A small multi-label image tagger, trained from scratch.
Model: 24-pixel images, arch vit, norm layernorm, patch size [4, 4].
Data: trained on aerial photos of the United States (SatlasPretrain), 37.5 epochs.
Rows from expert 5 of block 3, named by matrix and row number. Rows with one number belong to one neuron. Each number is 128 + 24 x the weight over its row's rms, rounded and kept within 0 to 255. All counts start at 0. Numbers have three digits each. After the name is the row's rms in percent of the matrix's.
# up: expert up (model.blocks.3.mlp.up, 16x384x192), inputs 0-191
# down: expert down (model.blocks.3.mlp.down, 16x192x384, transposed), outputs 0-191
up.297 083:112123128152107090080094157154144173116121158156098106139133158141161123106124108144135134130151130173153102108113134142115120106106145136144136166129124127119150147105130147135114142131135123110118144169152117133152082126117125131165141098138148117128132128076119136119129100119090119135108175114129143127118130113124081115095186102128126117161146151087145115160121105117128115145106133140143108146128119141073112153092116081067164142159118135127104140125097091150135180107141106127181115075127170153205129146107123144089158078125150099114168135108096116086146147145113137097
up.298 102:132125103167105106154109122110075101156120135157111062111134158094132118111188114164126171157112133115115164117095130105102112161105164082135138148130133144101113126164146138133118139128132109066110168123145110132055089112130165171156088131120139103170124124107168153097113114114122123132127134115145124131119129104126111122142166149148110150105181107132115098086145111118095138110108155125165120122108105132116127159123116105122108111140144072098111126159141108133149162120116107124066102123116122147125132055153126123102156124117151124109099159148106139114109127140141128139
up.299 093:122087139107130188122149129129134162134106079121156183092161105138118131078128113176151125131172151137142159176143123167101099080119106112113126099105106133171171151093116171140163155099129149124098127131106127084134135142097129114148123119128108123148102094134130059082125072106155143121132092158132093131129130135143092154106112142133123110128111127158125125139082127108125126145087097108123139151151057121139132107126145119100128146114144170115113131106163133137141161107104136134123158130157119126136126105181155143098149144096103109155142123107160109115121134102129127130
up.300 111:108147108149104110138153131086108116105131099131137107129129081111144129140116135142169127138156141097143162111121108120070145157117115144140147138104124113143154140145113159120130036146099098122147136083162166144155172126126121142168101083140077138155104114139142120118120108150138104081130117127135110108167138121114164165124131109112059131115113129126140145136119117118118053109167126120148111111105133129132105210141110104087147156115149113060150111118121123129120114140146121125119116159141128115112102125133114122169102122139093144127160138134131149136131174178132130150
up.301 094:147115156156123151116099168127151139130148095124160121132163076166160151109156086184139104108158103139092116099121113104107142191135145102121149130123123118131143145123110164136126102146119080164109131170086100128121117129106148107130138187113084125121136144109161136164175118102112087096077160133149109106131128135128150104124150142127130097162135150116162123128141091080115187168160129117101115149129128134105156137183094135156154172139118117138139153179132113133131138142126146152162113130136127086084115101133123135111117149126107096141126141145123164135121140119153150157
up.302 105:124127109148127149182121114138146131117117137131137141109137145123124123129165129151113180123136133126125125102099100140100128139091107098125159133107120129171114147159136168140138126077141156101134109125052146131141089097170110117128159048138127147143128151122127119161144164127144134123124126153110142148180110129117136106144129095115117104121118122138129079109177149171130183136083120174153105178100130116154124061110135172101172129128151121102103137095128115122113095159106095129136137124115093123159093167148083101131121119117107134073122133108118135129135140096129156123
up.303 095:087165138134115094153080144166137131157160128157125125108126126125125096144174125153088156084114136098154126055178122110126115115103114115151107111094126133174148111139140145133168127162128104107148122138131123121106141117086081149120164109115127113128138114124151137126127099132151151071114124144129141101132174113133157151125115111137117081115126157089114144145123155161113134102128124120109142137115123134115128124142052139112112095136113149124133090140130140118124125132107126109103128115111125083122106090127128142139237119146105142103151116129191159080145139146160122120
up.304 102:111159135102128129120096128118126130107145130104116161112116128090116124070159164164143130110145170144122129143150062125045115122096127165130109105077132136105131148157125124130060153145136123129142148126149153142126094109171114092117073115151148137108153173126116127136141099128113141155116121164123142130110119125130128145098148117161132103141117124112133120112099134121113131119101138147142096108122038099121094187153142131151124122117146122087085135129077134122159114137132090129101153118150105184109171126151079123125111130118120095129145132142117166110128102110134110116
up.305 097:129159149171156131126141118099125112152103165123146124130175162144146142126148110127149121103152139141145153117137128141086126110139110120118158117155116060147150166113110066143120090134137122127077123132120118149127047174128105135131085141119152133096085123131155109127139137132128111110132119157143114127127097129126116163101147110139139145148124119073171064173104149107077131128126125097128118096113176094155111173163078137137125132128087141151145127102129144118094127137126129113117116131089112091121143111112102110149119170131119126188117103151126149130115096121179117139
up.306 108:144143135108162128150185165113159175140149148129136120122121152137151154105125105176092133129127108122156123188134140138134130161151118127115126148055116119129113119170144183112091131106124086126127117131103141127185109132114140074155129172143084124118077134126131127107134103053160122109141122087139110108122129118158130112145115104087106118137148134112123139120146101135098096143095107125100155121180112131155120139144128114129136134144151135146159138129110097143168131110145134130206093148144098111136112127138126090132119170107131121103128141170112173115172140125145141138
up.307 107:140116099123132135127180157137095088130065155109106115071080139158157106132114128192082129162139098127156161138129170116082134144138106137114163138168137108140172088115153109104122106129144097126126154118149127122114096124133116114157121119118118138107135182136116135107116157126110131121149129112129129106147126111116151110138090103149118093125147136104152054102127132131191165082132123140113089108125090116126104137137163091122150145141127126122116117081120155141135126131132142124220105134127157170145129137116119114154132117167154103161111109122122133135115145131093120127
up.308 093:157145119146063111120116154119111123128140144140093116078173110115118134115109126106187154140099100136147117094149131137120149153120157164113164116083128164142113133133163173159141105125125133155140141122123107130149129140173103111132100136122173098103169119167108110146139097181120158132120135176089137108132178142096108145138129138129024131127137109141117078067129128149113120135131126131115113059109106133161136140169119086141121133126122157137145131139108128138098127115116143135125135148106156116119109140102106133103128135140129132146136123161139143070157160133157128116
up.309 105:105130114125122119122142126147151117095146107155139137100157133189121118130113102181088131148149140116088099063111173179152128130112119159100148119168101138125141124184131121091150140124154127127108136171067121146164130127136134135122105175122126142095121135109125136107130118104120126133130122120130131138121121100091118162113140155145124158131092136141149160130059135155127151129140150103151129125115173131079121100088105126127188139141130109141128147144154153130130135095111167136121131157157154129129129159128111105145099178079184120175128168111162075123129119140150158137
up.310 081:144146114121116133134133139117122130101119142117129134119154088129170127132121099203112133116170127118128108094136145128120125130126133142112071153126132153132104131130109160127147114142085064151124160151126115126151071131129119135158126116125167121123131148144132129126141131139155064126125154193139119194167127109120134126127167147111114115125096162064187128127125097084124117125090108154158064158126147106145080137157102126134146106121102080117126117144126134150134123137083123124129122126120142108158091106092075104132140135144123143137170142162110114087152136140138176128
up.311 094:108113139124110142156102144117152126114125125135140117116149167098211142132092129157156118136125163168148111157146122114081127165109156097166109131090097101132114118107156112124072158135101103161098131126133139109124081115144164175136095125116153119147117110111157136141115154170112128112145078101150128096126149119115160154131129093094181107129113113115110123105138149097070056124141109142095128099132129132097156150120168110171178167110124109120141138156102131127105129122148164128125152141119110127148114165149108127115105105097123114114142139116158171128172136143115121128
up.312 100:132161119111140132098125124126083103148116073111155147129133133120156106067102134076085145133161128111136107169132152162139080160166137105148072107129149094157129120133070122099130119136138119122118118133092137116134111146109126111134115105171185139141114113123163136158122098122126142092123107124107115146137125115150128119163130107152125178144126117126149117122152113107111083101132107081106149106117093156174117146131160111126156164088148147079121131082117155092132126087148159160168140137124108156079165134159131144122147114155131122116100128171113116101135146105089137115
up.313 108:132134165125154119158141109130088071116115126129111147121130105098084128138126149122103110125198125160135138105097159095130110140117083073141128139146146108155117113117160118106211140138125142127127138141139137105078137119120102186153142091121155125162106125125133093130126134124128100113133104109151125143127154138149073130091113141137089110124134129124117118135198113147156143115146087130080131165118167110095118131099114130133145089166099136135111126086140111127106105137131134137151079146064128107122091119150128147177165125127135132125136151137173152162162124107147135123
up.314 096:123160145119135082122115106111107100122149097107129101151169120133198138105143152141135156134111122128140132157078125127110153132101127113143133085162163134100108118131151166131129165126109108149116131142121106129139145143121121113110164108128146142113103178116141117168100126107131127070121148121097141157120140117108123129134131129117175180175133160120162126126107146141131110130112134154140096169173155080140119074105082174139123166111130132076106128130126119159129111141088170127111122089143135134135161101129122191115155147125116145101170124161131152130104075086133169115
up.315 099:167124127124127124152121139093100139157186148134152134126164160118120149119127139133145144142099085127148148107126158118147147148138112089124067121094128177128135149135126139144172120116204120169131110119122153121126113156093120095157138135124124138112123111108153118124130029082145127128123123126114133136119113120134150095143138136137094109129143114188126143150092142129205107120093138110121092114119117138130124132141137130146088187101163120113150147105162127124123123123138120111142130148163134133139146153141153104114158164091106099152106133130178072129132177147113102138
up.316 104:125139107138144148171122081119115103116095078116117147113166087130160101180112133121122115107138126154120111136124132156112167098094129130149175116175096118121124144156181110084131174124160101113130144165124132132118158134101123117153117142141140085126120120084104132117128135143130142130130144147119129117167126102113151151126152145122102191133127145111110163115048146161144139159103142094148129106133146124136140148135138076126118147134100106082131158164130134134126155134127099124136159156153154185138098088154099110131112150133125152141073119132111105058128132125089126113
up.317 110:135092112125136117098106109144120129161104086132074141080158113175114131143139149119156130164103139122130094127138124136090152128137129206168167149123124170108058143135149124127126148150139125123154153145085111145144165117122147087157130119133125124085176180130134150140116129103097139151113152112132107142159138128121138075148105095120124145096131122166135126109162096155073155132161149132096138128130121144153066131120087121129108110114111080192132141128127124140140123105106110137154109092131127139109131113149141158122099084122122128142121100142156148114129117130171092141
up.318 105:152111151161143076146129113110118152120113109155100095122132155121089137143140089156120123150115132153114151122124115160057116165128131116135078140125135120141111126146080152131089131141134161150104086115153125126143099140162142112140123152151147125075137104141126141127116122109100112143170124124120086148119114137145142094134113155117177112123112122144152110123158150139162125142125114137141140142098139146117132157086129103151127135151171113127165159116190135107122114127123106205082112106101117127152143146131095087088162077108177116098161113109169115080134156092151102135
up.319 102:092151113077118120135131159140119151110099191087122095122098069107173135125116149134099144128128093151129095095079127130162104121060127090140141133141123167135130113172188124127106168130129134101126162175118125132143137135131136127171095126127145120153146112119129115130119141140131124162126150113158099127134111117141122124132128126139131127134094145161148117130130184172120160129174127132113138145143125120101075089151126128107150132115063084104119098142150130157115109128076141125166128103165116122129114153131127085157106113127100146142152132160089096163122116170109114124
up.320 105:129135134108141127157116126153125133117103104129147127124189098142146121127128122159097128118170115154138108068085095132175125156191094155155132126139133060133111112100212134100138147162141121072086135139109132128146066158106158122129124158135157135126133123098120126129148145087138117116137115123128120132109127145131149121103141126111154144133124131188128096128102110107133158127094152092163118126129136145073145105100119174161093129131146116120160163140129095126150128124129142113088080144127152088115167122085139129100115141125110131133104131136160091166119122150097130126
up.321 100:154121126116118146108128084115137133068138150170145129092119123133146140147155127160128095167176121146126114122135095108143124142142128159095127140097111118111100121144125170141160140107112129099132130176114095135134104116136140074133113191129074118116093133142151158133142146101154121130135121174116091103074120105107147125134127088100143117151104163148110117074164156108158155129151172099111159196134140150098142175150101111149131118114128137097143117113180150131110135120139154129128120137173086080117088125153139127157150127080120134112136116142171127130136114128115157142
up.322 107:125119133148120106127092141175126108124085138124159133107121126168143091126167144117132163140128127159118148103155129125087133120134115152177071137116178098162172138162099133099165130155140137133141137087126134122127061148106139140132151160135127156124114117179151105155122122119144156148155120104145100131143150101122117188095130091147144165122117156149161097118179119154126126115144080154121180163140128136182167147140082113127150105118119111078106120122108144124139126126148092125153087096174128138079105159129108127151154113112105132116126152101122116117127117150130110138
up.323 107:132179108099129101155143152144096102126158065129130122140087172158134168034126121134135134095138116136125122162112103120096148144127118109138094130119133100168100109116114162122132167162128127100126140113115105091116095156071120112128103125073131140119133171126114105142137151143119120118102124160169127122120101157136100116074088160146111103129145139137141156091135156112154128143146112177130128107179135124118122139128152141129112176138112142140069141123138128150098145138142121123109133141141150105130155161147177129115100127120129184080102127142148148104128106108154107130
up.324 091:117175150122132146095097129141154145129178127121109149132102100156150145143132129140168124136144104114138110125105141137094131135129155147116092120100144103134100115133116089096094125112126154144137099124128139143133037108112145136105117130110178127150145120161133183102126118116073148164120129120100105147127119128121176158124134129129138133124068109130122135114128149143140072138105142120062160124187108161161165108101137110134134158124114137121113104066111130129158173094105142124137096119171108131143104129129148113114102139115161136073115177141128155169133120163099120135
up.325 098:119099155155160120153142170149136144106142102125136107124119173083136152074101136172103116121094148113160129173145134158161108139184101172123124120132094121141151095127158155130118135126163094114111092110136135112178091119186110082139165143128106123139156122155136118128112182113145125139138098089134147119149136135145128129115103107132090136137111133130090092135169112093098085141078132098135134133143096125120113109132134105131143162154129110126143149102097144137139143098108142128173136142186121159133136117092141119110116141095112134128120115114139157058134152188110128110
up.326 076:112104143101124106125133126169133128124096114136149089132165082181182111114170113179099111116155159146131135130121125168062140100145122107158065152123103172154136131100126138131108102144168142125115128131095128118188070149110147129117126112122140139116127130137097128153122139108108070100141127153092125146124147112137140129125129116117089128103111151114159114141137120099131076124127129128133083158117137141116110094131078119133115124127104126144143110123154150150136134124136084128149147113206127144177154136101097084124135082106131130150153142127090108098168145160133136134
up.327 108:143137125141152090166137161158142112134103106123135126084150168128133106125101091117154114142134100115098135160145152097121093166121098113228130142141112139126144118123141109131130146125100136148124142119123149164149104110112140152126142104133130106159141127079113117120079123101129127128147128136134159151161144133143176195079150112129129128120109094128148105120155124135124123127105096119129146139097113117121157149141098165149152135110117128109120126167111092103087126116135133127192124088128131135117120114120120155126091112133089139134077114146159095139112121238129152129
up.328 092:120125188131148148163121113128107135129079134124122146083134122159125114093140104150090125139149135152120152184149089094126104144132120171159127116103130165103127155092154082142096140125122124147144136116174134133172132101158142163098129071154127103135141128127117133095149138135108131161125122099108099135128138088107113082133135143111130093131133159104145152137138123128165112154153171158087126112134122122050129106149128138086124098114126092159159115114145126106141170139142117140146096157127126131169127168178132110103105113137147146126127122127139154123106110044157101143
up.329 097:138166116123133142133099131141124110131151110132116135127140155141121102163163141116074140094196159125139111159168122103100128094112117160154120112120147125087153119134136152135097122126105134122116139090076120093084155122155116138120080122121131137116137139131144112186057188129080110135118156144130130079165155103136158125184138098125137144157127129102119136121142139157122125145104159117113153107135132122124134188141130136107119179126113127192093118102140095130122153151112133167136104119115116145098112094162135133156093142159123105091141131145135143157137127109158179130
up.330 098:146146098158102141121136169123107146149137131127103127117140136061116163110114163126167120135112103131132109066122116171126161152128169137098147133129138126103122128105171199152111102139113110139130117099117148141110128128151091149139134133115161145152152144139116114106123128205119152130127120151082123116113157123130076128169102121122058159120159124160093063103190108154130141130137109162113117130128106137104133158145100099089100137138121147175117117139114127124124138128135128100145140151131110122128153137121121140133145147140100144156127122146131152035135140107119134108
up.331 099:133093092151084124106102072158131113119116129142082117077129153120117134159096164124140124125149141078128095127167134139156106113124164186151107130091147124127078158149162145131130142131125103116133132130117130076208145118151126122158109128120124130077127111150130138159150074124145121124107149127102103139121157123110114134118142121130123138099112104139093130147162110147075153131112125138127116121126186149156094168114105059136132100131147166203148124142131141146135137101136078142154149125115131131139107156131149113106138099107131124127134137130152108118170107145162134118
up.332 104:109111107104143131124139144144121110143127122098150156128121116127116133137132132136164127124121088120117153129133157130144081099133167140127122151176125118096123130073116205105128108144082116126152112079155117123111116125118144148125127117137096145119069122144146114114130150148110143105125121124172130117105084105165119121119172107130112151152136147124147162094118154118119178132117146148120142123132161150162156125132134127149115132145160065100129126117150090123146099109075128125195148119147093085108074137187096113149045111128122121120094130137078113105129149118134134157
down.297 070:089132128127130136117127108142197108148126141118099166137149192096178144195126130128099123124080178123146167110141153132125126096111118142148114137138106126130154123158079161147133168166135083128157144121161106133145113099167125159119123111107135108099167126113077161128133111079148132131130113120125111138114086129120154103121121174126122119131116131152125051123152182102120101103139123110112142111141139125114111139141125107114134098150140132112160139124141125105091122124149128111118119167091163183120142137123124100132070141155154121106123098112097101129175157127127134105
down.298 097:101141120091193116130148117145123156188139112138143134082122119113108114088146126110155144089131104131130109116120095082126116108150121191130121130139142137114140126139121105127095108125133171172118059124126132105115123129117131155135132157123123166157103115080093108135145134154092143116148128142159112098083126164163129132165135119117109123121129179142123156149078131146141128111140128156124110128186115113093099038175130154130152120112122124121128132185127127115123150136094129134153106103099124147100138136120130160137122130110119146116119149146181104157084087138157139117
down.299 097:130098152093130154108154142124122121084141128114136145106113183122084102126128126104117111148114140143116145124109140119130168131118169139107182133137133114159162141145168116107093086162120093122166166108149142137132072126111138159109127138120138123097128144100128119144113109153131099143110127159083151124143122151116146147124123139128123121120090122165125151119148107181118140153089150143103088180132104139186127126106129177122133158144143126124156100140144133072093130147126153130131120150125107110142129113147138115079182051150121134089106174116126145199107139092108137137
down.300 107:172108125122101146147144082117121113159152159117127155125108167115095132092085111147091118136107159109070130153118157078134161111124148119150129133140135137185095123129082110128134127128149126200109144135172116139131081137119103161109139098130157138148137153165120124089131096070128155116160135131124103131131122123121127139112094114161148137137130114118098101092172135104111124097109106103129129148109142138147160136122155123173099126155071138097133129083135133162117140112141133147183104195189121106126117138117142123157129119132097142127135101125133136093154160101146127141
down.301 105:133117095070138139144136120150122126097120100130168173107134157149151092105122115141123130140103087105125118132151091128132163111133136129096127121133141121122121126165146137146131184125107086114098155124078134095157115140114132095134128170135159153096133131130126138090100122140102094114116127099135080109140160112161135118124124171107085075092135155120162188152089167126089091131156134120134120060153095085124145169124142128136132123095159167151125143125083099122126146103139121148119126117114169130091169126129090132085108159098136151131127132095142141138112121137145109094
down.302 113:178161142133152095184166104126126145157144159106103122111138082145160131102104136122053116169136085149126195109136138128119142137138115088169081133165132135127148099160140177122155133134123131127087128121113157101086119137079126140141103144118138128069126156092159089136108100128105129107137133150155138099080148168132163130136128151125140128150140128111095105119146136128178131109128103165133150096125085153121131150163149124154113119106165113163104138119129150148137141139131157110158138112093113117116165134122144111165139125127121112126162116146110094114169147117096126132
down.303 095:128144141111106156104144180125129127146127091124147133171120110148135112137115123105143158137103168114158136136090136136077130125117144127217190119158158126140093147097172162138129129155136150158136126107139115159134160148116169079156129156130115152189148132129083163106108150165155085094172107160108124111113105140105126136140115101143156115119098112150138112119143112135154135120125099136149097142136140103131175065126115128159096106123139131130097111165165165134098144137127117109127090119113185109118121156129144153133124131140126109117148135109115116124082088122135148161
down.304 105:131081138140131135099127092086170109123120137153129106127113134103144103150111120160145059131101117133083110138102141130155121100090109134159099149135137120108109121128104124165139094161133159084096142138109100164104152092169135084150143104100110169130143139124113108146139172130130133131131129165106104117102119136103147108093136135130137148144108133114119108140132154097148105119082134123169114124109133110167132135189134100108164161109147135145119132114147108131084121131093103143140169109150097122155100172094132136161107122125111088071182087150114123174129135104093160153
down.305 088:119104108113128134094130105134112145110122141120153139121127137126123091164079121130095125158139088159159140126142128132145091124133105115140090112120156174130164138097140166114166131129133147100130131127131130128147182117134069125129115077105090162118099152164127102171106119120155110138144144141117154109124137117106108052149164176101136129161092133138101116105131155116142126109146151139098115090132072102113132164105161126093150113132131134126170120133131121151125140140128169107152084072138120144134106152158118120129121134147107190099170147125085158161187133142135121101
down.306 105:112127111156185119126106134138101136102098116128115139108135136189140130111130134124139160153121161126136118107189074124102130136160139106150141103111114141106135134170134158106130157148112118127105156104120132120135052108112154118111131194135142139169140127126114162126121134124118108151124132097141117101155109073117111130123132143133165138133111166141102154088082114123120139142155142129141115080138142090066128162136118088149148090101099146132152150173123082128079138127137126130126096098095136127143112108112104092118131151114172139134147139115157178156125087135076155118
down.307 115:068107123147159085170138096155133104129147130129126102102141099096126115140130127119104164129140096163130134192119109101124137117130123170134103104124131082142121135101131167122131116121153160119126136122162133131153119145129105112131131163135132147129114142182148164118118123154133055089156136115123135123128116112120128103151142108114111092108111120119078112126118102152170089137127106142122108100080180144090121110145103124122096122067157129122110142158134166135115120157110134140129133146167146079173142101151162107113113136042085147113102119162117153124141130130147121166
down.308 087:105127126148095092138118122140144152161142109111111154142149125126094149088099144132087108148117140166105105126120112145145088111165126144095136107128100130099127120067135166057182143099154149133117086152107099130162128125165120132120099095121142137126144134102092144131131145162133138130165093123141143138099152118185134150096130154141139114183124088116116098122098137169131135111148136084127130145133142122139108130136100096106072080131142150108102136120147117129101152119102067097096099133122097134109170094115136181135109156108145108148129095119122098119093123137109162139
down.309 110:157139106096102120105113119124117169087095147127137109131123128151129150070139131140158136169109155136107148090144140116185127091127110119125074111132109129148123142166174128102097118119126131119131139077171126093167109129096126118126122115126083080145140113114182161111131130126129131126141145163139123124138145132125127150116138165126121134125217125148151134140120134129152162107112035134166151143121136130130130133141155108130088121142147126122143114154110114093096119100114151143144146096135153140144128147084132171111152172155128149074128094125166139133177138095151134127
down.310 063:124191132160154112166128046140133170115163125133105142118135123097148120104130184115152112143158104137146094146132144120128195127137126103146105105124168179174128128129073115127095159127113129114106108114098142088136136112125124128137131124156135117096155131085111145090124143123117126124118121132155148124136125144129144124137122111133117066122130158105130120137124114137119189114126127075125161124129165081103107122130174118116126103170164119175143112161092129130112104110170152130128133127096118106127107144084154084123122086120135135133132152131124089171110078124123127160
down.311 099:114126142130157127141170100128109086105123150095121130118098131103096094075103156126161102138117117148150131096101133127112130178117115094158114137128134157178143121126068100142097135163127103111165104132130178118133100142146140133129148140130106155132114132115128140126144144184180184098173060148142144143147138145082087110134134158147098105093135128165134127113133103123116119089123128096134141129160102139141139103164140148090137149133109123114157082126134173147114114143133126127162168135115116117128145151079188154121127107130083122148134131119156149150146131076129128115
down.312 100:143182082138093136134123168139123094098156161134106116141130162140151112131134112134123117133095191101147114127155137095129106151139152115143083126136142108140147100187088110114161081180124112162160097108086154143087127110122139145136136156157092129155093171142111160146125164145157122137116106123123131157124129126115132125110135138162138126126104102155113140142099095117072126118145094178136118110170135120170100173108138123117128119129155137139124110120130145131115112104122132107182150145114099131130091146138098119128110189135151140134155118136166071146137113088113126083
down.313 106:083145133107128137083129111106113112101151104148145146096170101118119120104164114133054121129112120113131119126150149091060145112148107079173143136131097130086130128147149140131143069166067064086123107135164116147114134125131096116125127121127078110137115124089126098120153171120096128117096144121140126100100128118106130101124130108133139109169111131123110134127133161140128133132161143113150136150107145134173148142163115125122146135141082119189114119100116127145128138158140124123180129109168143137185160128107114150123131136099123155155159128138133166079117132136093109112
down.314 102:190138147106165152112088120136106157104130113126110164143132117124115143170109150121065151090137081119121129061156127126145166159166108103105147176154124146139139143127129160159126109094127107133151133178157171114113080119095175139116124070116169125136145114133114142126101121131124134114103093125103131091127113180147200161143124122112120123099099129160119148139136133126134123146126105129060140139122087101070118162123146125130153123129163126120154103103137114138135132112128115142142127161133098136077129121122133114162122131121149126185121131133090143127137133136124131121
down.315 090:124086119088123127114101099117163114110082109132143098113112151103134110110119130101103124139111181102123096142155143133078078146154126109091135127116114120183108127119087156136110114125139129054122144150129157152147149142176148146108121134135126127110160157121127079160128159105182092122127133158123126101152151096143126124126096102169103134097127119151141102113141138137126167160130157114080143173113125135169054097118127127113107116125116115101148145156131134083139106102107130143109124135109124118122098132105156134098130124115128130113129106119156173208116148142131152112
down.316 098:125128143109111151149108116119101122118155102125151119127161112113091159102129152110114118149119127191131134116132091078160126126128084151189069111110137066129141134121138152142104081142135139175097140141182132109156136171112088115119147120137141167160093158156154125155124099150109122132152079152128130086123105126108132142148128127119110136138141118131148097127129144158126118135104096121134167160110130207109122125088138134109170121125148124099138105120122164150090118155126120093138138139149155120155164117112157132129154144127117112114175109132100101181128095107177156129
down.317 093:118161144113121125149150163149163122087137089120112176182158106132127114114154118124085142137168149150144116086098166119107112092160127152129167140131129138098144153129110159090110113123124164119146099166097142153167104117137137104127130078133176151080129127165128146157134123170199148131152126144119104109138174079145126134140160117143128147144141134130147119116121123155103125133121157083073092088114110124115130126114122129129152124138119151111116124120128091138147094144137117132171141136130121116123138116146190114204127107136160162175151122102105109097122102116123132137
down.318 096:155113100096099109180130125154139122196118163137128133138132132093154133125168122127115118144121135130117102133125199116083110150147090131145106124120139136144118102143140091099192138125109133160117114123084148135158115140176135129140164143083119144152095120107099120145155131115151145123128127153146150115091119150126132161124114131136148100102061121099110124137093160134126124157132115109133130093140124123156165060123139077134084134116134169099116127136128137088095109129098102099122128143092150149108138155113199091119140172106113114104117131157132155142160128144144118161
down.319 105:129189142113132150150167137072118125117140104145178137110135075119110155104124127149129106135113129122156143193121141131153077158124098078148087125165153131137117135096088122125146122144095122174100105144181135131158109128142128111116161128110100194105127147135099141116111211145138144108116153094126136127132106081118138142123103155131127105117162144151084079078140149128132118130153143145184133135130152128145102124151143099174117128087119143129141121119137132133155122115163122129136112110154117166139103135160174123145142114129111131150106143127126078107140119124124136103
down.320 108:195144130124122091096099140160097121121123094123155116119125115160151144072125145159142164107180100139110122120177134130120161123101142103061089105151123130148134139127140123104120123139126107126153135117176149104155104153059145109145078112155155069136147118123128118107088119120132116097118139141129120196127129156143128156152115112114117133111162150144127134115181128131160117115123102134118171130116111157127117119136124095159091143139161094139127092142137147122072158146109149137148122145132154137104106126069120113124116112140168110123093104140102158142142152112165134154
down.321 107:180133132118128123146134118130125120143113113122131158128173185166109124120085129125125125102117156122090119136123120129133164113127147063145147125131146145151112089158115120176118147127095098142122139118102146158119126152156154125099154115118182141075141122137133124130115124141093096139100115083118088130130151122123138098169140166104065136115126143163158167124094076131157113087084113145140093105138124127104105136112159086122152132094124130147104125135149082139104110143143117155125090125135143112129131104133151117071119126112155132114082140142104184142084130161105182146
down.322 107:110102127084128104115132129146077123117132105127088115101102156183131136122131076130108137101134146126157148130131127127115112199128137073124100120153175139132125103136142124148132160169114136161128151134162165130124151131122139140195131110137076111069116142129147154125154217077162134114104134121130124140119109109132128094103121118140139089111160094141122111132140107167143159119173119130093127126134071142098103128138093162132108098089088135152122134136142155136124100138148116100102124114161164158131113135118127140147126138109110131121120186141141110139130142105094116106
down.323 096:129169097165136125128123126122153097115170129102085118119111100133117109121101135125145143136141122127127138143109145142179122117114144128146085147135134125137122172139104088148130167154130146150135144091118127105112140137152085124110161152124068144125136136113138102132110194117119153140118117145132154162060110176153116131138134143128174122110115152152118117151124120135145090066139115148148135127069139130151167118130120101128090090132181133104162101115131133144182134154143114145126130158148069142115073099118149141128125140123096088140116109161127044138113147130102131114
down.324 093:108172143148091130106162113145118090162116112126093113177122134147134180136076083128117113121141128124129101073151130165106124105116116133135175128129165079108133134150121158145112136156108129104154132118142112171161148092134144148154116174132119071116136142121126133122162108121148157133154176101112134141080124112127116115144128130177121125123126147150153185129101119119163160108126152156168158116149153104096121155142153099147168104152140145125107110136122121125097105128132048101119139151126172134132139128110129127149158138121157116136082158132145129080109139107170146108
down.325 099:094089126160134113113125117124136103087098121109128111147150130154146120087125184122120146148120141115127120146167132095124088153150123141159130153134147103107141128145135131146088101106106151089126184148123130136107126123163129143096178131133137116154099131117144118099167113132130123131153130125123099140138123070131109117148148183106138146161119144140120114118056103128131127094114136116137104114094129104130128126102129064133156130100109151125130146165124142121130149094148137146117093084114149103139094103107069124157116129117178082121139112133166177139121036111115129169
down.326 056:096127128134120127124146127157181158143126129129122127127163138130108123077106160136106126136115121136106159095117140107127138119174117188133144112146127124117123124204138124080150145119129140124139118131080097119124068120090141133158122141148112145121121141075127071120148133113088130152128147066115150104149110107152166092149159102136113101113091156141125133198077153115137117099129124127166145129111155129176146172147121142144120141146140143068143110114134146143166132164123105158147136149123125079122111146103117116167064122127131148123091115125131138156109141129120151142
down.327 098:132128150108125169123115123116103085138160132138128103172129107154147103097125141128118084129083114140126090133133097115108101175098124054121107120085140109159076089119160135102133082176129115136114137142117123125127150136110100128145170126122124130097060143127172138113151205139117128137126145090125096133127127116164109142153100121160111115125151136111136168147119113093094115139132118138178128124121077127159139061162100134124153124128134122134129106150136153131141107145129104132122137097162120152119111134113114196108159132129101122134122123129088113110126130166088096144
down.328 087:121108160146170123116119076121156113171083133101109147150110140159113138127117117131117129111190112086128126126095125128125081128125128125097118125178136164120144145179157112115106123113138126121122136123135155143137162119089110136137129096128114104116163107135114141095137049046103139140127145139136110128113139131131119167128119158138154094128107109127143122125143126136056112089138121092149088111131149139149144147116129105133171099096142126092134132125124134125156099102186117188122115086084116092163107094149131110157175152134133112130137137128123140100143142142132172108
down.329 115:113137126159141141152114104119115151156124144157150148151099130101079125135144129091133134137133129117147138176110127134163145133134156129124081123125159129128113093135087135113124133150135103116160119089119137132086169147127124130184109159162099215088158128144110174074082152135148136190138145150114151125086109113116131152116117142109155112133094092155124103187115105139110128119135076136151129110126129138134092121121136136116134143143146094135152130137111120082125100136160124140110114147105116133128135112160108151101074139100124097119134176135174079138140109106169160108
down.330 094:104158106127107114158131110137125136130141119106121141120152134104089135087116169111123148159126119172081109143131117136145104109144128136075129094128090122089098116106190140098165100110118159131133089116139146139139132142168111137131119103106143135129117144114122137118158151119075136164152115153138109134100141100146143124118114171129142083178136119108079132124062135148142134145179124108126128132139133098112119128140112080109118124098153150147086125134135126131085131113114060168092074101141085152119127109107092162120112128144130130142131087111154103141053136139102142141
down.331 091:096167131126138121119120139123167126179094096128098126095110114166176117122133115132113125118126214145162128177109150127124110101142150131124138094106126171124086146118072127110137128144153136123123076109097093128105113121133152094134126105137123151130142118098089153173148132127120157140134098150155142117071140115134110176113164142136114124199120147134124154098148141154174113096149112113149140108100097120132102147117111131100122114174141153143094140139098114116118149130101102121153130151137120124116158091110152142169126155127127136140125124165135134090131196088125143160
down.332 095:101103168125140082132093147135141113099145126121180120116157164153132136114149121129103139150128165114103138152104076146120142178104182179120116129112133135125096113129123147172135162131140118121138111128134175102104131170160157158144165140108184141134139134062123148120122107146115110117087128153135133091152125118116162167147113131140107128112082131150127134114096105125164076098139123125173135106113142104119157144124126148115142174120091087120126130159141127138134170133122202156081095128124104136122085124102120127122126128147096119129085121137152128103121112137085106154